From a checkpoint of a small image classifier: batches of 128.
Rows from block 12 of a small image classifier, named by matrix and row number. Rows with one number belong to one channel. Each number is 50 + 15 x the weight over its row's rms, rounded and kept within 0 to 99. All counts start at 0.
After each channel's rows are labels from the 100 images, of 14976, where the channel reaches its highest value: "colour at peak" is the nearest of a few named colours to the mean colour under the peak. Only what is clearly more common there than usual is listed. The data: microscope photos of single blood and bone marrow cells. In brackets: how many of the 100.
# convs1: 3x3 conv (model.blocks.12.convs.1.weight, 256x256x3x3, each kernel summed), inputs 86-171
# convs2: expand pointwise conv (model.blocks.12.convs.2.weight, 1024x256x1x1, transposed), outputs 79-157

convs1.132:72 49 43 52 20 30 62 76 85 61 51 47 36 76 46 58 53 41 62 54 54 28 20 55 22 50 37 26 56 29 69 66 39 30 26 25 54 87 64 71 32 52 26 30 64 27 39 54 66 60 32 67 53 56 50 41 43 44 46 39 43 47 69 42 59 79 69 65 70 59 44 29 66 53 88 35 57 57 48 46 44 60 66 33 29 61
convs2.132:38 57 46 41 52 50 46 60 68 63 24 66 33 76 00 54 48 68 33 56 39 28 58 38 40 43 56 50 67 56 46 64 43 27 63 59 45 50 99 64 53 47 46 53 48 61 48 51 58 72 61 31 21 58 67 64 56 53 34 51 51 37 53 68 55 49 64 59 47 68 30 24 58 59 59 48 59 46 34
colour at peak: pink (57)

convs1.195:65 69 68 55 45 45 33 42 45 52 54 38 52 50 62 58 55 31 32 77 94 41 28 27 39 48 35 39 60 81 59 50 61 56 67 24 58 25 42 27 48 78 61 68 45 39 52 41 49 81 52 57 52 39 53 37 29 15 50 30 64 37 38 31 68 52 53 49 69 21 43 47 63 36 65 42 82 75 96 74 57 41 60 41 36 61
convs2.195:67 54 51 41 50 48 43 56 27 47 50 50 24 29 34 33 44 18 84 50 52 16 50 64 40 52 37 18 44 62 34 39 55 20 27 44 56 42 71 27 64 29 45 64 34 45 40 55 19 36 44 34 40 24 34 28 68 22 36 56 36 38 32 55 48 34 26 38 49 35 61 62 66 52 52 58 19 27 54
colour at peak: pink (77)

convs1.143:39 47 51 51 79 34 40 46 75 58 90 59 55 57 52 66 25 46 36 64 53 33 49 54 35 47 68 39 30 65 62 51 52 50 61 48 35 48 55 54 62 75 38 69 34 70 62 50 43 46 42 51 94 37 41 26 71 41 72 73 44 54 34 38 39 29 27 29 89 25 65 57 54 55 40 83 64 57 74 66 66 72 41 76 48 58
convs2.143:52 44 55 57 82 61 57 43 75 56 51 49 60 72 40 65 48 67 60 64 58 35 59 52 55 48 55 66 58 39 51 41 33 46 77 47 60 37 47 71 59 80 49 35 45 64 48 51 74 67 45 45 62 69 65 80 46 44 73 59 56 43 82 53 47 63 70 65 49 48 55 56 74 44 61 68 55 85 49
colour at peak: pink (61)

convs1.179:50 54 76 40 46 57 37 47 40 66 67 45 42 32 46 37 60 75 39 55 53 52 61 62 51 52 56 44 56 48 61 63 68 45 47 47 17 51 47 55 51 43 62 46 40 59 26 22 76 76 52 31 49 65 75 55 63 48 60 68 39 81 33 68 68 53 39 50 49 50 54 44 21 64 42 42 42 55 54 35 48 66 37 39 70 41
convs2.179:44 46 56 69 70 57 50 47 71 52 61 48 58 75 72 67 50 73 25 54 54 56 53 49 56 57 58 69 71 33 53 33 39 34 76 51 69 47 30 75 45 72 43 34 40 60 53 48 72 69 52 55 50 70 73 77 40 65 71 63 57 26 65 44 44 67 70 76 41 47 60 30 65 40 51 50 47 73 51
colour at peak: pink (72)

convs1.207:53 49 54 63 70 49 58 51 47 41 24 23 54 46 61 53 54 62 60 57 32 60 65 47 45 49 50 57 51 57 55 37 54 81 33 30 29 54 47 84 57 40 56 49 51 70 73 40 48 76 65 52 39 54 52 58 31 43 58 57 47 67 39 38 44 33 55 22 57 28 57 29 39 59 37 62 64 30 27 71 65 41 28 68 55 31
convs2.207:52 61 51 45 54 43 45 69 62 29 68 58 36 72 86 37 66 62 95 49 55 61 37 74 63 79 67 58 45 52 58 50 59 85 50 35 37 40 46 52 61 65 49 62 46 39 12 72 65 49 61 39 45 65 67 48 48 54 50 56 66 33 79 42 44 55 51 44 34 33 53 56 40 40 45 51 25 69 70
colour at peak: pink (60)

convs1.203:34 44 36 56 34 50 67 60 36 42 51 49 50 44 59 40 55 53 30 48 26 69 25 40 73 42 64 67 39 67 31 79 34 47 48 55 48 49 55 43 46 32 40 60 47 60 59 55 36 40 48 61 49 44 35 24 32 47 48 48 57 42 43 45 58 15 11 51 47 53 60 46 58 54 60 43 52 77 87 41 59 52 33 69 49 46
convs2.203:65 66 56 58 41 52 55 58 36 37 49 40 99 38 88 41 49 31 64 43 51 90 49 59 47 45 42 45 40 61 57 59 69 60 21 42 45 42 40 28 51 49 38 68 32 50 29 53 38 26 52 59 27 30 37 33 22 55 43 45 44 40 51 32 42 40 27 34 65 48 58 91 29 59 29 36 31 50 52
colour at peak: white (56)

convs1.215:43 63 76 41 47 50 42 33 78 50 47 45 54 45 40 45 50 51 59 61 53 54 58 35 47 79 53 95 59 60 50 70 55 40 68 49 39 29 35 47 46 49 49 59 47 69 15 13 37 55 45 54 66 63 62 83 33 44 38 64 62 95 50 31 63 31 36 72 57 45 40 37 63 63 17 68 32 50 44 43 74 87 41 57 55 49
convs2.215:48 57 36 31 58 30 49 71 46 42 32 58 57 47 34 20 50 42 85 53 66 33 28 58 38 49 63 56 41 50 43 32 58 38 42 33 43 42 99 42 71 57 70 51 50 37 41 44 59 40 41 24 49 39 44 48 59 38 53 46 52 10 45 49 61 52 43 30 39 31 61 32 64 56 51 72 41 59 39
colour at peak: pink (58); white (37)

convs1.228:28 62 46 57 44 43 34 41 21 59 54 76 56 37 57 25 48 47 41 44 19 39 67 62 72 31 67 75 52 51 25 72 26 63 59 36 45 79 88 45 25 48 64 53 51 78 36 40 62 70 54 54 69 54 45 51 42 54 45 56 45 62 52 37 58 44 59 36 51 83 63 25 30 38 55 70 34 55 51 38 51 42 54 55 73 57
convs2.228:43 48 61 62 64 50 65 57 49 64 69 34 99 40 74 67 68 48 67 55 48 70 45 49 39 48 58 54 38 54 53 49 56 48 35 82 54 71 35 42 48 57 66 47 62 50 56 47 54 42 44 55 30 40 47 14 52 64 55 47 47 55 48 33 48 51 47 41 56 27 50 99 59 71 49 52 38 46 52
colour at peak: white (63)