From a checkpoint of a small image classifier: soap at rate 0.0044.
Rows from block 4 of a small image classifier, named by matrix and row number. Rows with one number belong to one channel. Each number is 500 + 40 x the weight over its row's rms, rounded and kept within 0 to 999. All counts start at 0. Numbers have three digits each.
After each channel's rows are labels from the 100 images, of 14976, where the channel reaches its highest value: "strongest on" is what is common among them; "colour at peak" is the nearest of a few named colours to the mean colour under the peak. Only what is clearly more common there than usual is listed. The data: microscope photos of single blood and bone marrow cells. In brackets: how many of the 100, against the usual share in percent.
# convs1: 3x3 conv, stride 2 (model.blocks.4.convs.1.weight, 128x128x3x3, each kernel summed), inputs 0-63
# convs2: expand pointwise conv (model.blocks.4.convs.2.weight, 512x128x1x1, transposed), outputs 0-73

convs1.38:500421491489569520484469467455463477558449571473572475495509469476506442441507528486523500477648490470548471554464429524500572506517491495546495490519472597400527507529487530507562529517478535
convs2.38:485511514528581488509481496514518435529534455505532497496558500496542538491431503480470505469400449488480528520466447525508580496452482423453523524496544529476497567424485527488546457468534562492435542575499481478462504529
strongest on: smear: peripheral blood (100 vs 16.2)
colour at peak: pink (90 vs 24.2)

convs1.119:533550465596492481521509542474497538478553498524483501501502444441495615531437481528416519528477532466493533457540482535515565465574518527433500514532503511539464553484463458544489496545485475
convs2.119:477516533455474520540494519515526571505528514546480469532526490519532415474534464514545450522431474524545492512468453530434504486465511474558517505490528450455458533418462481477572477520482469507405501499547525486472475563
strongest on: smear: peripheral blood (100 vs 16.2); cell type: segmented neutrophil (73 vs 20)
colour at peak: purple (82 vs 21.5)

convs1.39:514511487459567502439518468532527534502499541486540504507468520484554556456496493492511474488520509494480518496524442511487515523449533476531435561550505529535419511563501478577403439527493504
convs2.39:502603573463432527504448562440574533481508486510483473505562502471528486495459503523421467516498469425601527502559613522540518499530488573531573435531477516522488469521471518492488400532467547524494498518507568479438431541
strongest on: smear: peripheral blood (100 vs 16.2)
colour at peak: pink (86 vs 24.2)

convs1.127:505480470474496443444495416533484526481458445520554523458563504444415510469538449453470494497542583531455518489517505469502500569456520520488529458478507492465466507431543573485564490503450566
convs2.127:519437512517543506543520521514537461468512518479482515458455493520607580499534498486511295520494504473566577509540448485525508498442488557464536528477487506561516399411513461508443491445510476505515560463498518523578541499
strongest on: cell type: erythroblast (37 vs 14.3)
colour at peak: blue (55 vs 8.6)

convs1.55:493501449555467562529479492551523513549432528498557434472516539506573506452491523460489551514448501490511511538523512504475534505469525466515456469453517487488535494556450404487456464505423433
convs2.55:518474505493520505525490557429504416423440522498496501486602460507516485511497484496483501528468412498476490455524466502431569469417506492492465505526501451486465495556506558530477430495473495576540506377502486435434502506
strongest on: smear: peripheral blood (100 vs 16.2); cell type: segmented neutrophil (51 vs 20)
colour at peak: pink (69 vs 24.2)

convs1.26:477474435522530390581477464626541497470554590538462464575436525500527473542504581549561459506544496534465497536500484514471494460546595530444503570566526487477486513505504511466511469544465564
convs2.26:464566478512436524455493440468471454519553517478534480534514535499520537503527509454502513497494497503475507517524444518606408515462467506502504455410489537509467534415484426516444519516463547475542473489489453606494496517
strongest on: smear: peripheral blood (100 vs 16.2); cell type: segmented neutrophil (73 vs 20)
colour at peak: purple (85 vs 21.5)

convs1.10:492536433549426483557567481555413461486560528443495475572462468520527578515573565432546519434453489504480452472525469491510543460422442492461472494464487497489474481508529452498462469435464498
convs2.10:530489556532451486508514480494588425502500477445538498505423432552521582514433475562582468524450516523528507532459504555513510508502488459499484477417504502444520521462551513492592495489533449538564507514581506492460495476
strongest on: smear: peripheral blood (100 vs 16.2); cell type: segmented neutrophil (72 vs 20)
colour at peak: purple (86 vs 21.5)

convs1.67:556572482544495542498458414533462571498524531501478477500484537463444432485482485549460443528484506493462420486497519512499510491441462436451488497593488399498480501485474526530543537437543585
convs2.67:504439505533527519502514531509439557578523456512478514458516499499532510457519477463485513469643519498435499531500465510537501526479479501511472503518453511424511571522542477473568382551421504492540471510438493526534493515
strongest on: cell type: segmented neutrophil (48 vs 20)
colour at peak: purple (53 vs 21.5); blue (28 vs 8.6)

convs1.0:517515508492543557459538476515478520513433480537403509558479463468479522474535514551496471488424471460540509469603546502501459492470464555465478475401486486533553522543465546535571541541497508
convs2.0:523464505482518462502480541484510458417502525492519471452445431463562481462568540455519548503478542549517539480521480490507464477536480679506485471469498456466459520480528499516514617488527530520451518463520483475510512467
strongest on: cell type: erythroblast (34 vs 14.3)
colour at peak: blue (47 vs 8.6); black (43 vs 1.1)

convs1.20:443425518484542552477460559395500471462542497485487501464471516489543520460543472462545436458497530483457499534501486522479472458492587451456458552569471543458500519560506512467542567534399510
convs2.20:523491457477499502549497496480487520489505495537508520514483500483406497506516446518512457479415487493449514483479459469591500543606493475489456521510478470489476455541492546478564447466616618573535438487538479488543506500
strongest on: smear: peripheral blood (100 vs 16.2); cell type: segmented neutrophil (64 vs 20)
colour at peak: pink (50 vs 24.2)

convs1.60:432461497524462499414538518444473465561532505480509464508476508480494466560468453450471487453409527546541433461500486448513500531412526540511497436570482486485498535525472505494467462522442562
convs2.60:508452551489553546508460492489547537568486515486484503489479475509518486486514523557434480515557519466453525498448542463469544507547444583463448496469534533508504456528516461520516496498428522488502525447411570509543514492
strongest on: cell type: lymphocyte (39 vs 15.3)
colour at peak: white (63 vs 21.6)

convs1.27:485555519442484491544486458497504532498574470503483441422529467485470576543488643498520469477533505575488549491456510497511562511501483478444516496483504491511461483558524533492509529464494492
convs2.27:496615456507542537500501442512583518505477498532517503490448495526453574482447539494528474425564491493492483524481470458481595483421508548511437420468497493479462536419502480485470507489364471536461508500511509506551516464
strongest on: smear: peripheral blood (100 vs 16.2); cell type: segmented neutrophil (88 vs 20)
colour at peak: purple (77 vs 21.5)

convs1.71:536499543496459534480524524420470480524525478530519544452483473452498500498478578468481478498596486441506451527429493535400531496455599541476510507512506571493447497557461414518530516490523506
convs2.71:447455520494555501531487523470513509486463576518499516501508521476374392501520502510476420499518494505539491488432499482557507474454536489481517566491524468435553445519480497469546449466530529460498508489464516529467540517
strongest on: smear: peripheral blood (100 vs 16.2); cell type: segmented neutrophil (40 vs 20)
colour at peak: pink (72 vs 24.2)

convs1.94:489528476470564585405494512477531491499487523437488454564521476531437446562532541542506579486538455467458518554486466520479562510504530509509483532605463471484450522489474526509495492472433518
convs2.94:464558565536504447459482513460474459508410458547427531506504553479485471488514455514501467533421508512502483497452499461526511505547450471506481573464477518506567541404520553498538456472529455479576426518508445511469529509
strongest on: smear: peripheral blood (100 vs 16.2); cell type: segmented neutrophil (78 vs 20)
colour at peak: purple (85 vs 21.5)