Weights of a small image classifier: norm batchnorm, 19500 steps.
Rows from block 12 of a small image classifier, named by matrix and row number. Rows with one number belong to one channel. Each number is 50 + 10 x the weight over its row's rms, rounded and kept within 0 to 99. All counts start at 0.
After each channel's rows are labels from the 100 images, of 14976, where the channel reaches its highest value: "strongest on" is what is common among them. Only what is clearly more common there than usual is listed. The data: microscope photos of single blood and bone marrow cells. In brackets: how many of the 100, against the usual share in percent.
# convs1: 3x3 conv (model.blocks.12.convs.1.weight, 256x256x3x3, each kernel summed), inputs 172-255
# convs2: expand pointwise conv (model.blocks.12.convs.2.weight, 1024x256x1x1, transposed), outputs 158-236

convs1.128:30 50 58 45 46 42 45 59 56 62 55 37 47 53 60 35 48 39 63 54 36 61 54 32 48 53 60 58 42 65 55 46 69 53 69 61 29 40 49 65 44 40 51 63 76 43 49 53 58 55 60 54 55 49 45 54 58 63 52 39 58 53 74 49 52 32 57 71 71 52 41 66 32 61 45 64 31 51 44 33 46 41 54 65
convs2.128:54 49 42 63 54 51 61 50 51 44 59 59 57 44 55 55 53 49 50 44 62 58 31 53 51 62 59 71 47 49 68 39 63 55 47 40 57 65 67 51 54 43 59 50 50 67 50 52 19 38 67 45 46 46 50 52 64 60 48 43 53 47 71 48 55 62 43 58 65 53 33 54 50 52 47 52 61 47 59
strongest on: cell type: lymphocyte (49 vs 15.3)

convs1.169:58 38 51 31 51 45 51 59 37 61 57 36 26 51 57 50 50 39 55 32 45 58 48 49 52 41 51 41 61 46 47 45 38 37 45 54 38 56 48 55 66 55 48 54 58 47 58 51 50 56 49 68 51 49 41 56 30 55 42 58 58 60 46 38 54 42 69 40 70 57 50 52 60 51 54 47 41 63 53 60 61 47 48 41
convs2.169:52 43 32 65 48 50 69 43 70 49 46 65 54 46 53 33 51 48 52 52 56 49 37 51 52 62 63 72 52 35 68 45 70 51 54 43 48 70 67 46 45 48 50 47 44 67 57 49 32 50 66 50 39 50 46 51 69 71 48 44 49 51 66 39 50 60 30 47 65 51 31 48 45 54 57 36 66 32 73
strongest on: cell type: lymphocyte (38 vs 15.3)

convs1.100:56 52 37 26 48 40 48 65 38 70 59 49 51 50 54 49 51 38 61 49 59 42 52 64 30 56 42 43 46 46 39 51 43 37 54 66 38 61 46 60 47 56 57 67 34 34 34 52 43 47 54 52 45 59 54 52 30 54 44 45 43 55 56 60 49 50 42 31 68 48 48 54 54 62 44 44 50 69 44 49 61 58 48 47
convs2.100:53 51 25 70 54 51 71 44 18 55 52 58 53 48 53 67 52 50 50 54 59 54 50 57 57 61 63 72 54 31 70 51 66 56 53 59 45 67 63 47 52 43 50 46 51 62 60 53 00 45 69 47 39 49 50 51 66 62 41 42 53 32 66 42 54 60 24 58 66 54 45 54 46 11 56 55 66 33 59
strongest on: cell type: lymphocyte (48 vs 15.3)

convs1.126:55 52 32 62 63 58 50 53 71 49 36 61 37 48 44 37 46 52 44 79 60 38 25 67 58 56 56 55 51 48 47 51 53 62 49 50 74 58 42 34 48 38 55 57 59 49 38 42 56 52 34 67 53 46 39 38 60 57 73 73 45 69 49 50 46 47 45 50 45 44 52 41 48 47 50 51 43 48 51 57 56 56 59 36
convs2.126:49 51 28 37 46 55 45 50 35 42 58 26 25 45 44 39 55 55 60 59 43 58 56 51 50 39 41 39 50 22 34 57 40 55 45 55 52 36 43 46 48 52 36 45 52 32 38 54 26 44 33 55 67 48 57 51 38 48 55 48 52 25 42 62 54 47 43 52 34 51 49 41 49 51 24 72 45 61 42
strongest on: smear: peripheral blood (100 vs 16.2)

convs1.77:46 69 34 52 48 46 79 77 53 30 52 53 42 34 46 65 53 46 37 42 54 38 54 45 47 50 54 38 67 41 40 55 32 36 42 47 32 60 61 69 65 45 44 37 65 34 61 47 61 40 40 43 53 47 40 63 53 81 36 58 56 39 48 46 44 47 40 71 48 45 42 54 47 46 51 31 63 47 37 55 48 54 43 63
convs2.77:55 53 76 46 45 56 52 47 33 51 45 43 21 44 52 51 43 46 47 47 42 52 56 39 49 42 44 60 58 82 53 26 44 53 51 28 44 45 42 51 52 44 47 54 50 40 51 41 25 37 48 43 54 49 45 41 50 47 57 50 48 85 44 47 51 45 78 60 40 53 19 48 44 90 52 45 49 67 49
strongest on: cell type: segmented neutrophil (48 vs 20)

convs1.254:29 58 47 68 50 57 55 43 48 37 49 50 47 53 48 44 61 36 64 57 44 39 44 51 39 54 44 64 50 54 43 55 34 56 65 37 39 35 30 50 54 50 56 38 70 46 58 38 49 55 40 42 49 45 49 38 59 49 76 53 46 62 75 45 57 40 30 61 61 51 53 38 42 47 45 59 47 42 57 46 61 38 50 54
convs2.254:61 42 58 44 52 54 44 38 27 57 42 47 26 51 38 48 53 45 50 58 35 55 30 46 44 45 51 60 45 52 43 47 42 51 59 51 54 42 41 56 44 62 38 53 69 36 50 37 00 49 45 51 57 44 57 55 48 45 70 55 33 52 46 73 41 48 66 43 40 42 38 60 53 51 45 52 46 78 36
strongest on: cell type: segmented neutrophil (44 vs 20)

convs1.134:45 69 56 44 51 74 54 27 59 45 56 48 79 41 46 62 53 50 46 36 62 42 67 50 51 62 48 56 48 69 63 50 60 58 27 55 57 57 54 65 49 37 62 43 56 44 68 50 63 59 43 50 55 63 42 39 44 52 47 22 54 54 61 48 29 42 56 35 47 44 45 48 52 47 45 39 34 47 53 47 44 57 66 42
convs2.134:51 35 67 61 51 47 62 46 41 51 40 49 70 50 42 45 50 41 57 49 45 37 30 48 42 54 51 61 55 80 64 43 64 44 38 49 46 62 66 46 39 47 40 44 44 65 52 53 41 52 72 42 49 58 47 63 58 66 56 51 54 53 62 55 42 51 72 47 69 41 48 42 57 57 55 44 57 51 61
strongest on: smear: peripheral blood (100 vs 16.2); cell type: segmented neutrophil (68 vs 20)

convs1.237:61 40 46 65 51 40 47 44 62 36 44 39 53 56 53 44 57 50 42 53 33 69 58 39 60 48 48 59 49 38 42 59 42 50 50 54 49 57 44 46 42 38 46 52 52 67 52 45 58 52 50 58 41 37 29 48 55 47 62 42 61 50 45 56 65 57 37 54 41 61 62 48 52 50 54 31 51 43 45 42 56 63 43 59
convs2.237:52 46 65 55 58 54 52 47 65 39 59 68 40 54 45 53 62 47 44 46 48 55 61 43 46 54 69 42 45 65 39 75 50 46 50 73 59 45 56 58 55 54 31 39 69 53 57 54 30 76 47 67 68 54 64 51 51 62 56 53 54 42 57 55 50 67 40 29 48 54 44 55 54 52 37 69 58 69 50
strongest on: smear: peripheral blood (100 vs 16.2); cell type: segmented neutrophil (70 vs 20)

convs1.5:51 25 63 60 35 46 28 48 60 50 49 56 50 62 63 55 36 65 51 63 37 48 42 57 53 62 67 54 52 54 58 39 53 43 55 44 45 56 28 29 35 60 33 47 56 53 55 53 47 64 47 53 55 49 54 34 48 41 58 51 48 59 48 53 45 64 40 48 52 47 55 46 40 56 44 39 47 48 61 54 47 44 60 64
convs2.5:54 47 64 44 51 52 48 53 36 40 54 30 47 54 54 37 64 59 54 57 27 56 42 48 48 35 34 43 43 76 41 64 35 47 40 74 53 38 38 46 51 43 34 64 47 34 35 51 46 48 44 61 63 46 61 47 39 42 57 46 57 37 31 64 65 38 63 36 39 51 49 46 43 36 27 70 44 58 39
strongest on: smear: peripheral blood (100 vs 16.2); cell type: segmented neutrophil (65 vs 20)

convs1.44:37 66 44 39 56 52 47 38 47 45 50 48 63 53 64 41 62 63 32 60 59 48 39 36 59 37 42 51 54 44 47 46 50 45 44 36 65 61 38 56 53 54 22 54 73 56 23 35 54 50 60 42 44 33 61 47 49 37 54 48 48 62 58 50 40 44 53 49 34 50 48 54 57 53 47 55 51 51 61 69 41 44 52 37
convs2.44:56 42 58 34 43 52 32 62 41 54 40 36 36 57 45 49 50 54 51 51 29 39 45 53 46 35 31 36 46 59 33 32 27 44 50 40 48 30 32 48 49 54 39 45 52 32 35 49 47 44 27 51 55 54 52 47 31 34 46 54 47 79 34 52 52 36 63 47 29 60 58 52 49 65 31 52 36 48 31
strongest on: smear: peripheral blood (100 vs 16.2); cell type: segmented neutrophil (66 vs 20)

convs1.75:45 46 53 51 43 51 64 43 49 51 32 61 32 46 41 42 43 52 44 52 31 40 52 73 56 55 63 65 45 53 51 55 33 48 56 52 54 37 64 68 64 71 50 58 49 37 47 42 58 45 32 51 39 41 52 57 56 48 65 45 52 50 62 43 55 58 47 66 45 70 58 48 42 61 54 61 44 48 47 50 55 51 38 49
convs2.75:53 55 51 39 45 54 48 47 57 42 57 51 21 56 53 63 57 53 49 47 34 54 60 47 48 37 37 38 44 72 41 44 36 49 50 46 57 39 38 56 58 54 50 51 56 43 45 51 33 60 37 43 40 48 49 50 42 39 55 45 54 73 43 59 46 38 53 45 33 50 52 43 46 56 47 73 47 50 40
strongest on: smear: peripheral blood (100 vs 16.2); cell type: segmented neutrophil (57 vs 20); cell type: lymphocyte (34 vs 15.3)

convs1.62:27 47 67 46 48 32 35 60 46 61 56 58 61 53 52 38 47 54 45 52 38 78 42 17 42 56 57 43 54 51 66 54 46 42 50 48 72 48 54 47 54 54 57 45 90 55 36 28 58 56 52 50 58 35 38 53 62 51 18 53 46 52 54 54 52 63 49 45 47 50 49 58 48 55 48 41 49 53 69 45 56 55 44 49
convs2.62:44 54 48 60 58 54 65 42 33 52 56 61 53 52 58 55 54 53 52 53 57 48 64 58 51 56 69 53 52 37 61 54 59 55 43 43 54 62 58 51 53 36 56 46 42 55 71 58 34 67 57 50 41 45 57 60 59 60 48 39 61 51 58 49 58 80 46 56 57 54 31 64 40 39 62 30 67 47 66
strongest on: smear: peripheral blood (100 vs 16.2); cell type: segmented neutrophil (70 vs 20)

convs1.252:54 47 51 59 45 37 51 24 51 38 39 52 35 47 69 53 47 45 64 48 57 66 51 64 60 45 60 54 26 48 50 53 63 56 47 43 45 36 40 59 35 41 39 49 40 59 47 53 66 25 47 43 42 55 46 48 50 56 43 40 46 43 49 60 49 29 49 35 58 56 53 41 75 47 47 49 54 39 45 41 51 55 42 48
convs2.252:46 46 58 49 59 47 53 46 16 34 52 60 52 55 45 29 44 50 48 41 61 61 18 39 53 47 64 54 48 56 52 61 44 41 56 54 61 49 49 55 50 58 32 51 58 52 62 47 45 66 48 50 54 58 52 54 47 51 50 54 40 58 53 57 48 64 62 31 49 51 41 55 55 32 55 64 51 55 54
strongest on: cell type: artefact (26 vs 9.8)

convs1.8:51 69 62 58 33 70 45 63 48 55 51 34 48 56 51 55 54 43 37 56 48 44 48 49 29 44 60 58 53 59 45 62 47 44 51 63 57 53 53 34 36 43 53 56 62 63 38 53 61 52 57 44 50 65 63 57 43 62 69 68 64 35 58 47 65 51 67 60 42 51 59 55 46 58 46 67 47 58 67 41 45 58 44 82
convs2.8:50 47 43 73 48 49 75 54 54 51 57 59 57 41 49 59 50 51 50 49 46 52 45 50 48 64 51 90 44 33 70 46 68 49 47 53 47 72 70 49 52 50 47 51 47 65 52 51 16 46 77 51 50 49 51 48 67 67 52 49 50 41 59 48 49 48 47 46 76 50 36 44 52 45 50 59 68 48 61
strongest on: cell type: lymphocyte (40 vs 15.3)

convs1.191:43 49 44 47 39 46 48 37 38 75 46 48 33 55 46 57 58 49 75 73 59 42 57 43 48 70 34 37 46 39 40 50 29 44 48 56 35 42 48 33 58 40 51 70 46 57 43 42 41 55 60 57 34 63 40 39 40 59 51 58 40 41 48 34 67 36 59 40 56 50 49 50 57 47 67 38 44 48 35 48 58 61 49 49
convs2.191:51 52 35 46 60 59 50 43 60 57 45 69 25 53 57 64 52 45 44 55 55 52 63 52 44 42 57 67 59 47 54 28 49 58 48 34 52 52 41 50 44 46 20 53 58 36 58 49 52 47 56 52 39 50 49 45 55 47 45 45 56 72 42 37 50 58 35 69 37 45 33 49 44 99 58 39 42 43 54
strongest on: cell type: lymphocyte (40 vs 15.3)

convs1.204:46 43 70 41 37 38 41 54 46 47 47 45 52 62 40 57 56 63 56 34 44 47 27 38 41 49 38 35 56 60 40 46 42 47 39 52 31 50 31 23 36 46 48 54 44 62 45 48 40 53 46 71 51 40 55 52 46 46 53 51 36 59 45 36 64 61 53 33 52 31 67 38 37 41 53 24 45 52 67 60 48 37 45 53
convs2.204:42 57 46 59 56 49 72 46 53 56 51 67 49 57 40 42 52 58 41 46 57 50 59 46 54 56 68 82 50 35 60 73 56 50 54 56 55 60 59 52 51 54 48 51 52 56 68 57 58 58 60 58 50 50 53 59 61 58 46 51 49 43 60 51 53 70 42 48 54 45 45 64 51 43 55 26 65 42 65
strongest on: smear: peripheral blood (100 vs 16.2); cell type: segmented neutrophil (54 vs 20)

convs1.24:44 47 38 50 44 54 48 37 52 53 56 39 23 75 57 59 58 67 76 52 40 47 49 64 60 53 49 59 62 40 55 55 48 29 42 35 73 63 40 40 53 36 44 47 24 49 35 55 41 45 51 59 45 49 33 49 48 49 58 62 46 56 56 49 51 39 44 38 41 54 48 46 54 48 65 60 51 36 35 27 47 55 51 44
convs2.24:55 44 43 53 54 53 64 47 52 47 60 61 50 65 58 52 54 60 52 55 57 60 56 50 57 64 60 71 49 48 64 41 56 49 43 34 57 60 60 60 56 44 26 51 45 61 62 52 50 32 53 50 42 53 44 66 57 64 59 45 54 46 58 41 50 64 44 49 53 46 47 69 45 34 65 38 54 35 64
strongest on: smear: peripheral blood (100 vs 16.2); cell type: segmented neutrophil (78 vs 20)

convs1.53:49 50 59 55 33 57 37 33 58 42 44 45 50 48 63 52 54 51 66 22 35 50 33 70 61 41 48 49 45 54 58 46 56 55 60 49 36 55 46 34 37 56 43 46 32 44 54 33 67 55 54 38 57 48 56 64 61 52 39 52 45 45 60 51 59 44 44 36 49 35 43 45 47 66 46 55 46 57 64 52 48 33 41 56
convs2.53:46 48 72 54 50 47 60 53 26 42 50 55 55 50 46 26 47 47 48 50 61 49 12 37 50 48 57 66 43 78 64 58 55 42 47 63 51 62 61 51 52 51 42 48 56 56 62 51 01 59 62 54 64 51 53 51 54 60 50 54 44 43 59 55 52 51 77 41 59 56 32 51 47 21 54 53 57 64 52
strongest on: cell type: artefact (26 vs 9.8)

convs1.161:46 45 71 50 53 51 32 52 53 45 51 61 44 58 45 73 45 50 32 84 35 50 42 54 55 64 39 48 51 64 47 65 39 46 54 48 28 51 63 45 50 48 63 56 96 51 55 34 45 55 47 44 55 23 55 57 50 58 66 61 46 47 40 54 55 64 43 42 56 38 53 32 40 48 50 44 50 51 57 54 41 47 54 31
convs2.161:50 45 55 62 48 44 69 53 51 58 37 51 42 40 38 49 47 50 52 52 42 51 45 52 50 51 55 71 49 56 58 38 54 52 57 33 44 53 53 40 45 58 30 35 55 52 59 54 32 38 55 45 39 67 40 58 49 57 49 54 36 50 55 43 43 56 53 39 62 56 40 53 60 37 34 31 57 43 56
strongest on: smear: peripheral blood (100 vs 16.2); cell type: segmented neutrophil (71 vs 20)

convs1.69:45 42 55 53 52 44 34 58 54 63 48 65 39 62 58 51 26 53 49 51 45 60 46 46 57 46 63 52 47 47 72 50 60 40 59 45 54 67 55 50 66 42 52 58 56 54 48 23 46 58 49 53 57 37 43 45 62 67 57 58 53 52 41 63 42 55 53 56 63 46 55 45 57 59 65 47 60 67 58 59 65 50 39 54
convs2.69:54 51 38 62 53 45 61 49 49 46 52 68 62 66 51 52 44 49 49 48 64 55 61 51 52 67 72 60 48 36 57 49 64 42 47 36 49 60 65 47 49 51 60 49 48 64 73 50 38 46 59 45 37 52 44 61 60 62 47 50 44 59 67 38 52 75 33 41 62 46 50 69 49 37 64 26 64 34 66
strongest on: cell type: lymphocyte (46 vs 15.3)

convs1.74:47 52 65 37 32 46 56 64 37 45 49 53 36 51 41 45 58 53 51 40 52 46 57 59 33 50 58 55 55 39 42 52 56 70 56 60 39 37 56 58 54 57 37 54 35 54 46 54 55 47 56 52 42 45 39 40 44 55 38 53 43 55 45 49 60 32 46 38 48 52 54 49 61 71 41 58 47 66 61 39 51 47 53 44
convs2.74:55 52 16 68 49 52 69 46 57 55 50 52 69 49 54 66 51 45 51 52 45 58 44 54 50 59 61 80 54 14 74 36 63 51 44 49 48 67 65 49 48 48 69 50 54 67 53 51 38 43 74 50 48 51 54 51 70 71 51 47 51 41 63 44 54 59 17 61 68 48 45 51 52 32 50 58 66 40 63
strongest on: cell type: lymphocyte (45 vs 15.3)

convs1.95:34 38 42 39 43 40 55 48 44 72 49 46 62 54 67 48 59 62 48 53 44 61 43 52 63 60 53 59 56 47 49 44 79 51 59 43 46 66 62 42 59 43 43 44 42 50 50 48 48 36 54 49 54 63 46 40 41 43 67 45 37 47 48 39 39 56 35 50 57 49 37 38 69 49 55 67 50 48 61 46 59 45 40 33
convs2.95:53 54 14 57 50 45 59 50 64 43 47 68 62 60 47 43 43 54 47 46 68 49 57 52 50 63 60 55 48 17 58 44 61 42 53 30 50 57 61 45 42 53 70 49 49 60 59 48 50 42 59 48 33 48 42 63 55 52 43 52 43 51 70 38 49 67 19 45 57 43 50 63 50 09 71 23 58 25 57
strongest on: cell type: lymphocyte (40 vs 15.3)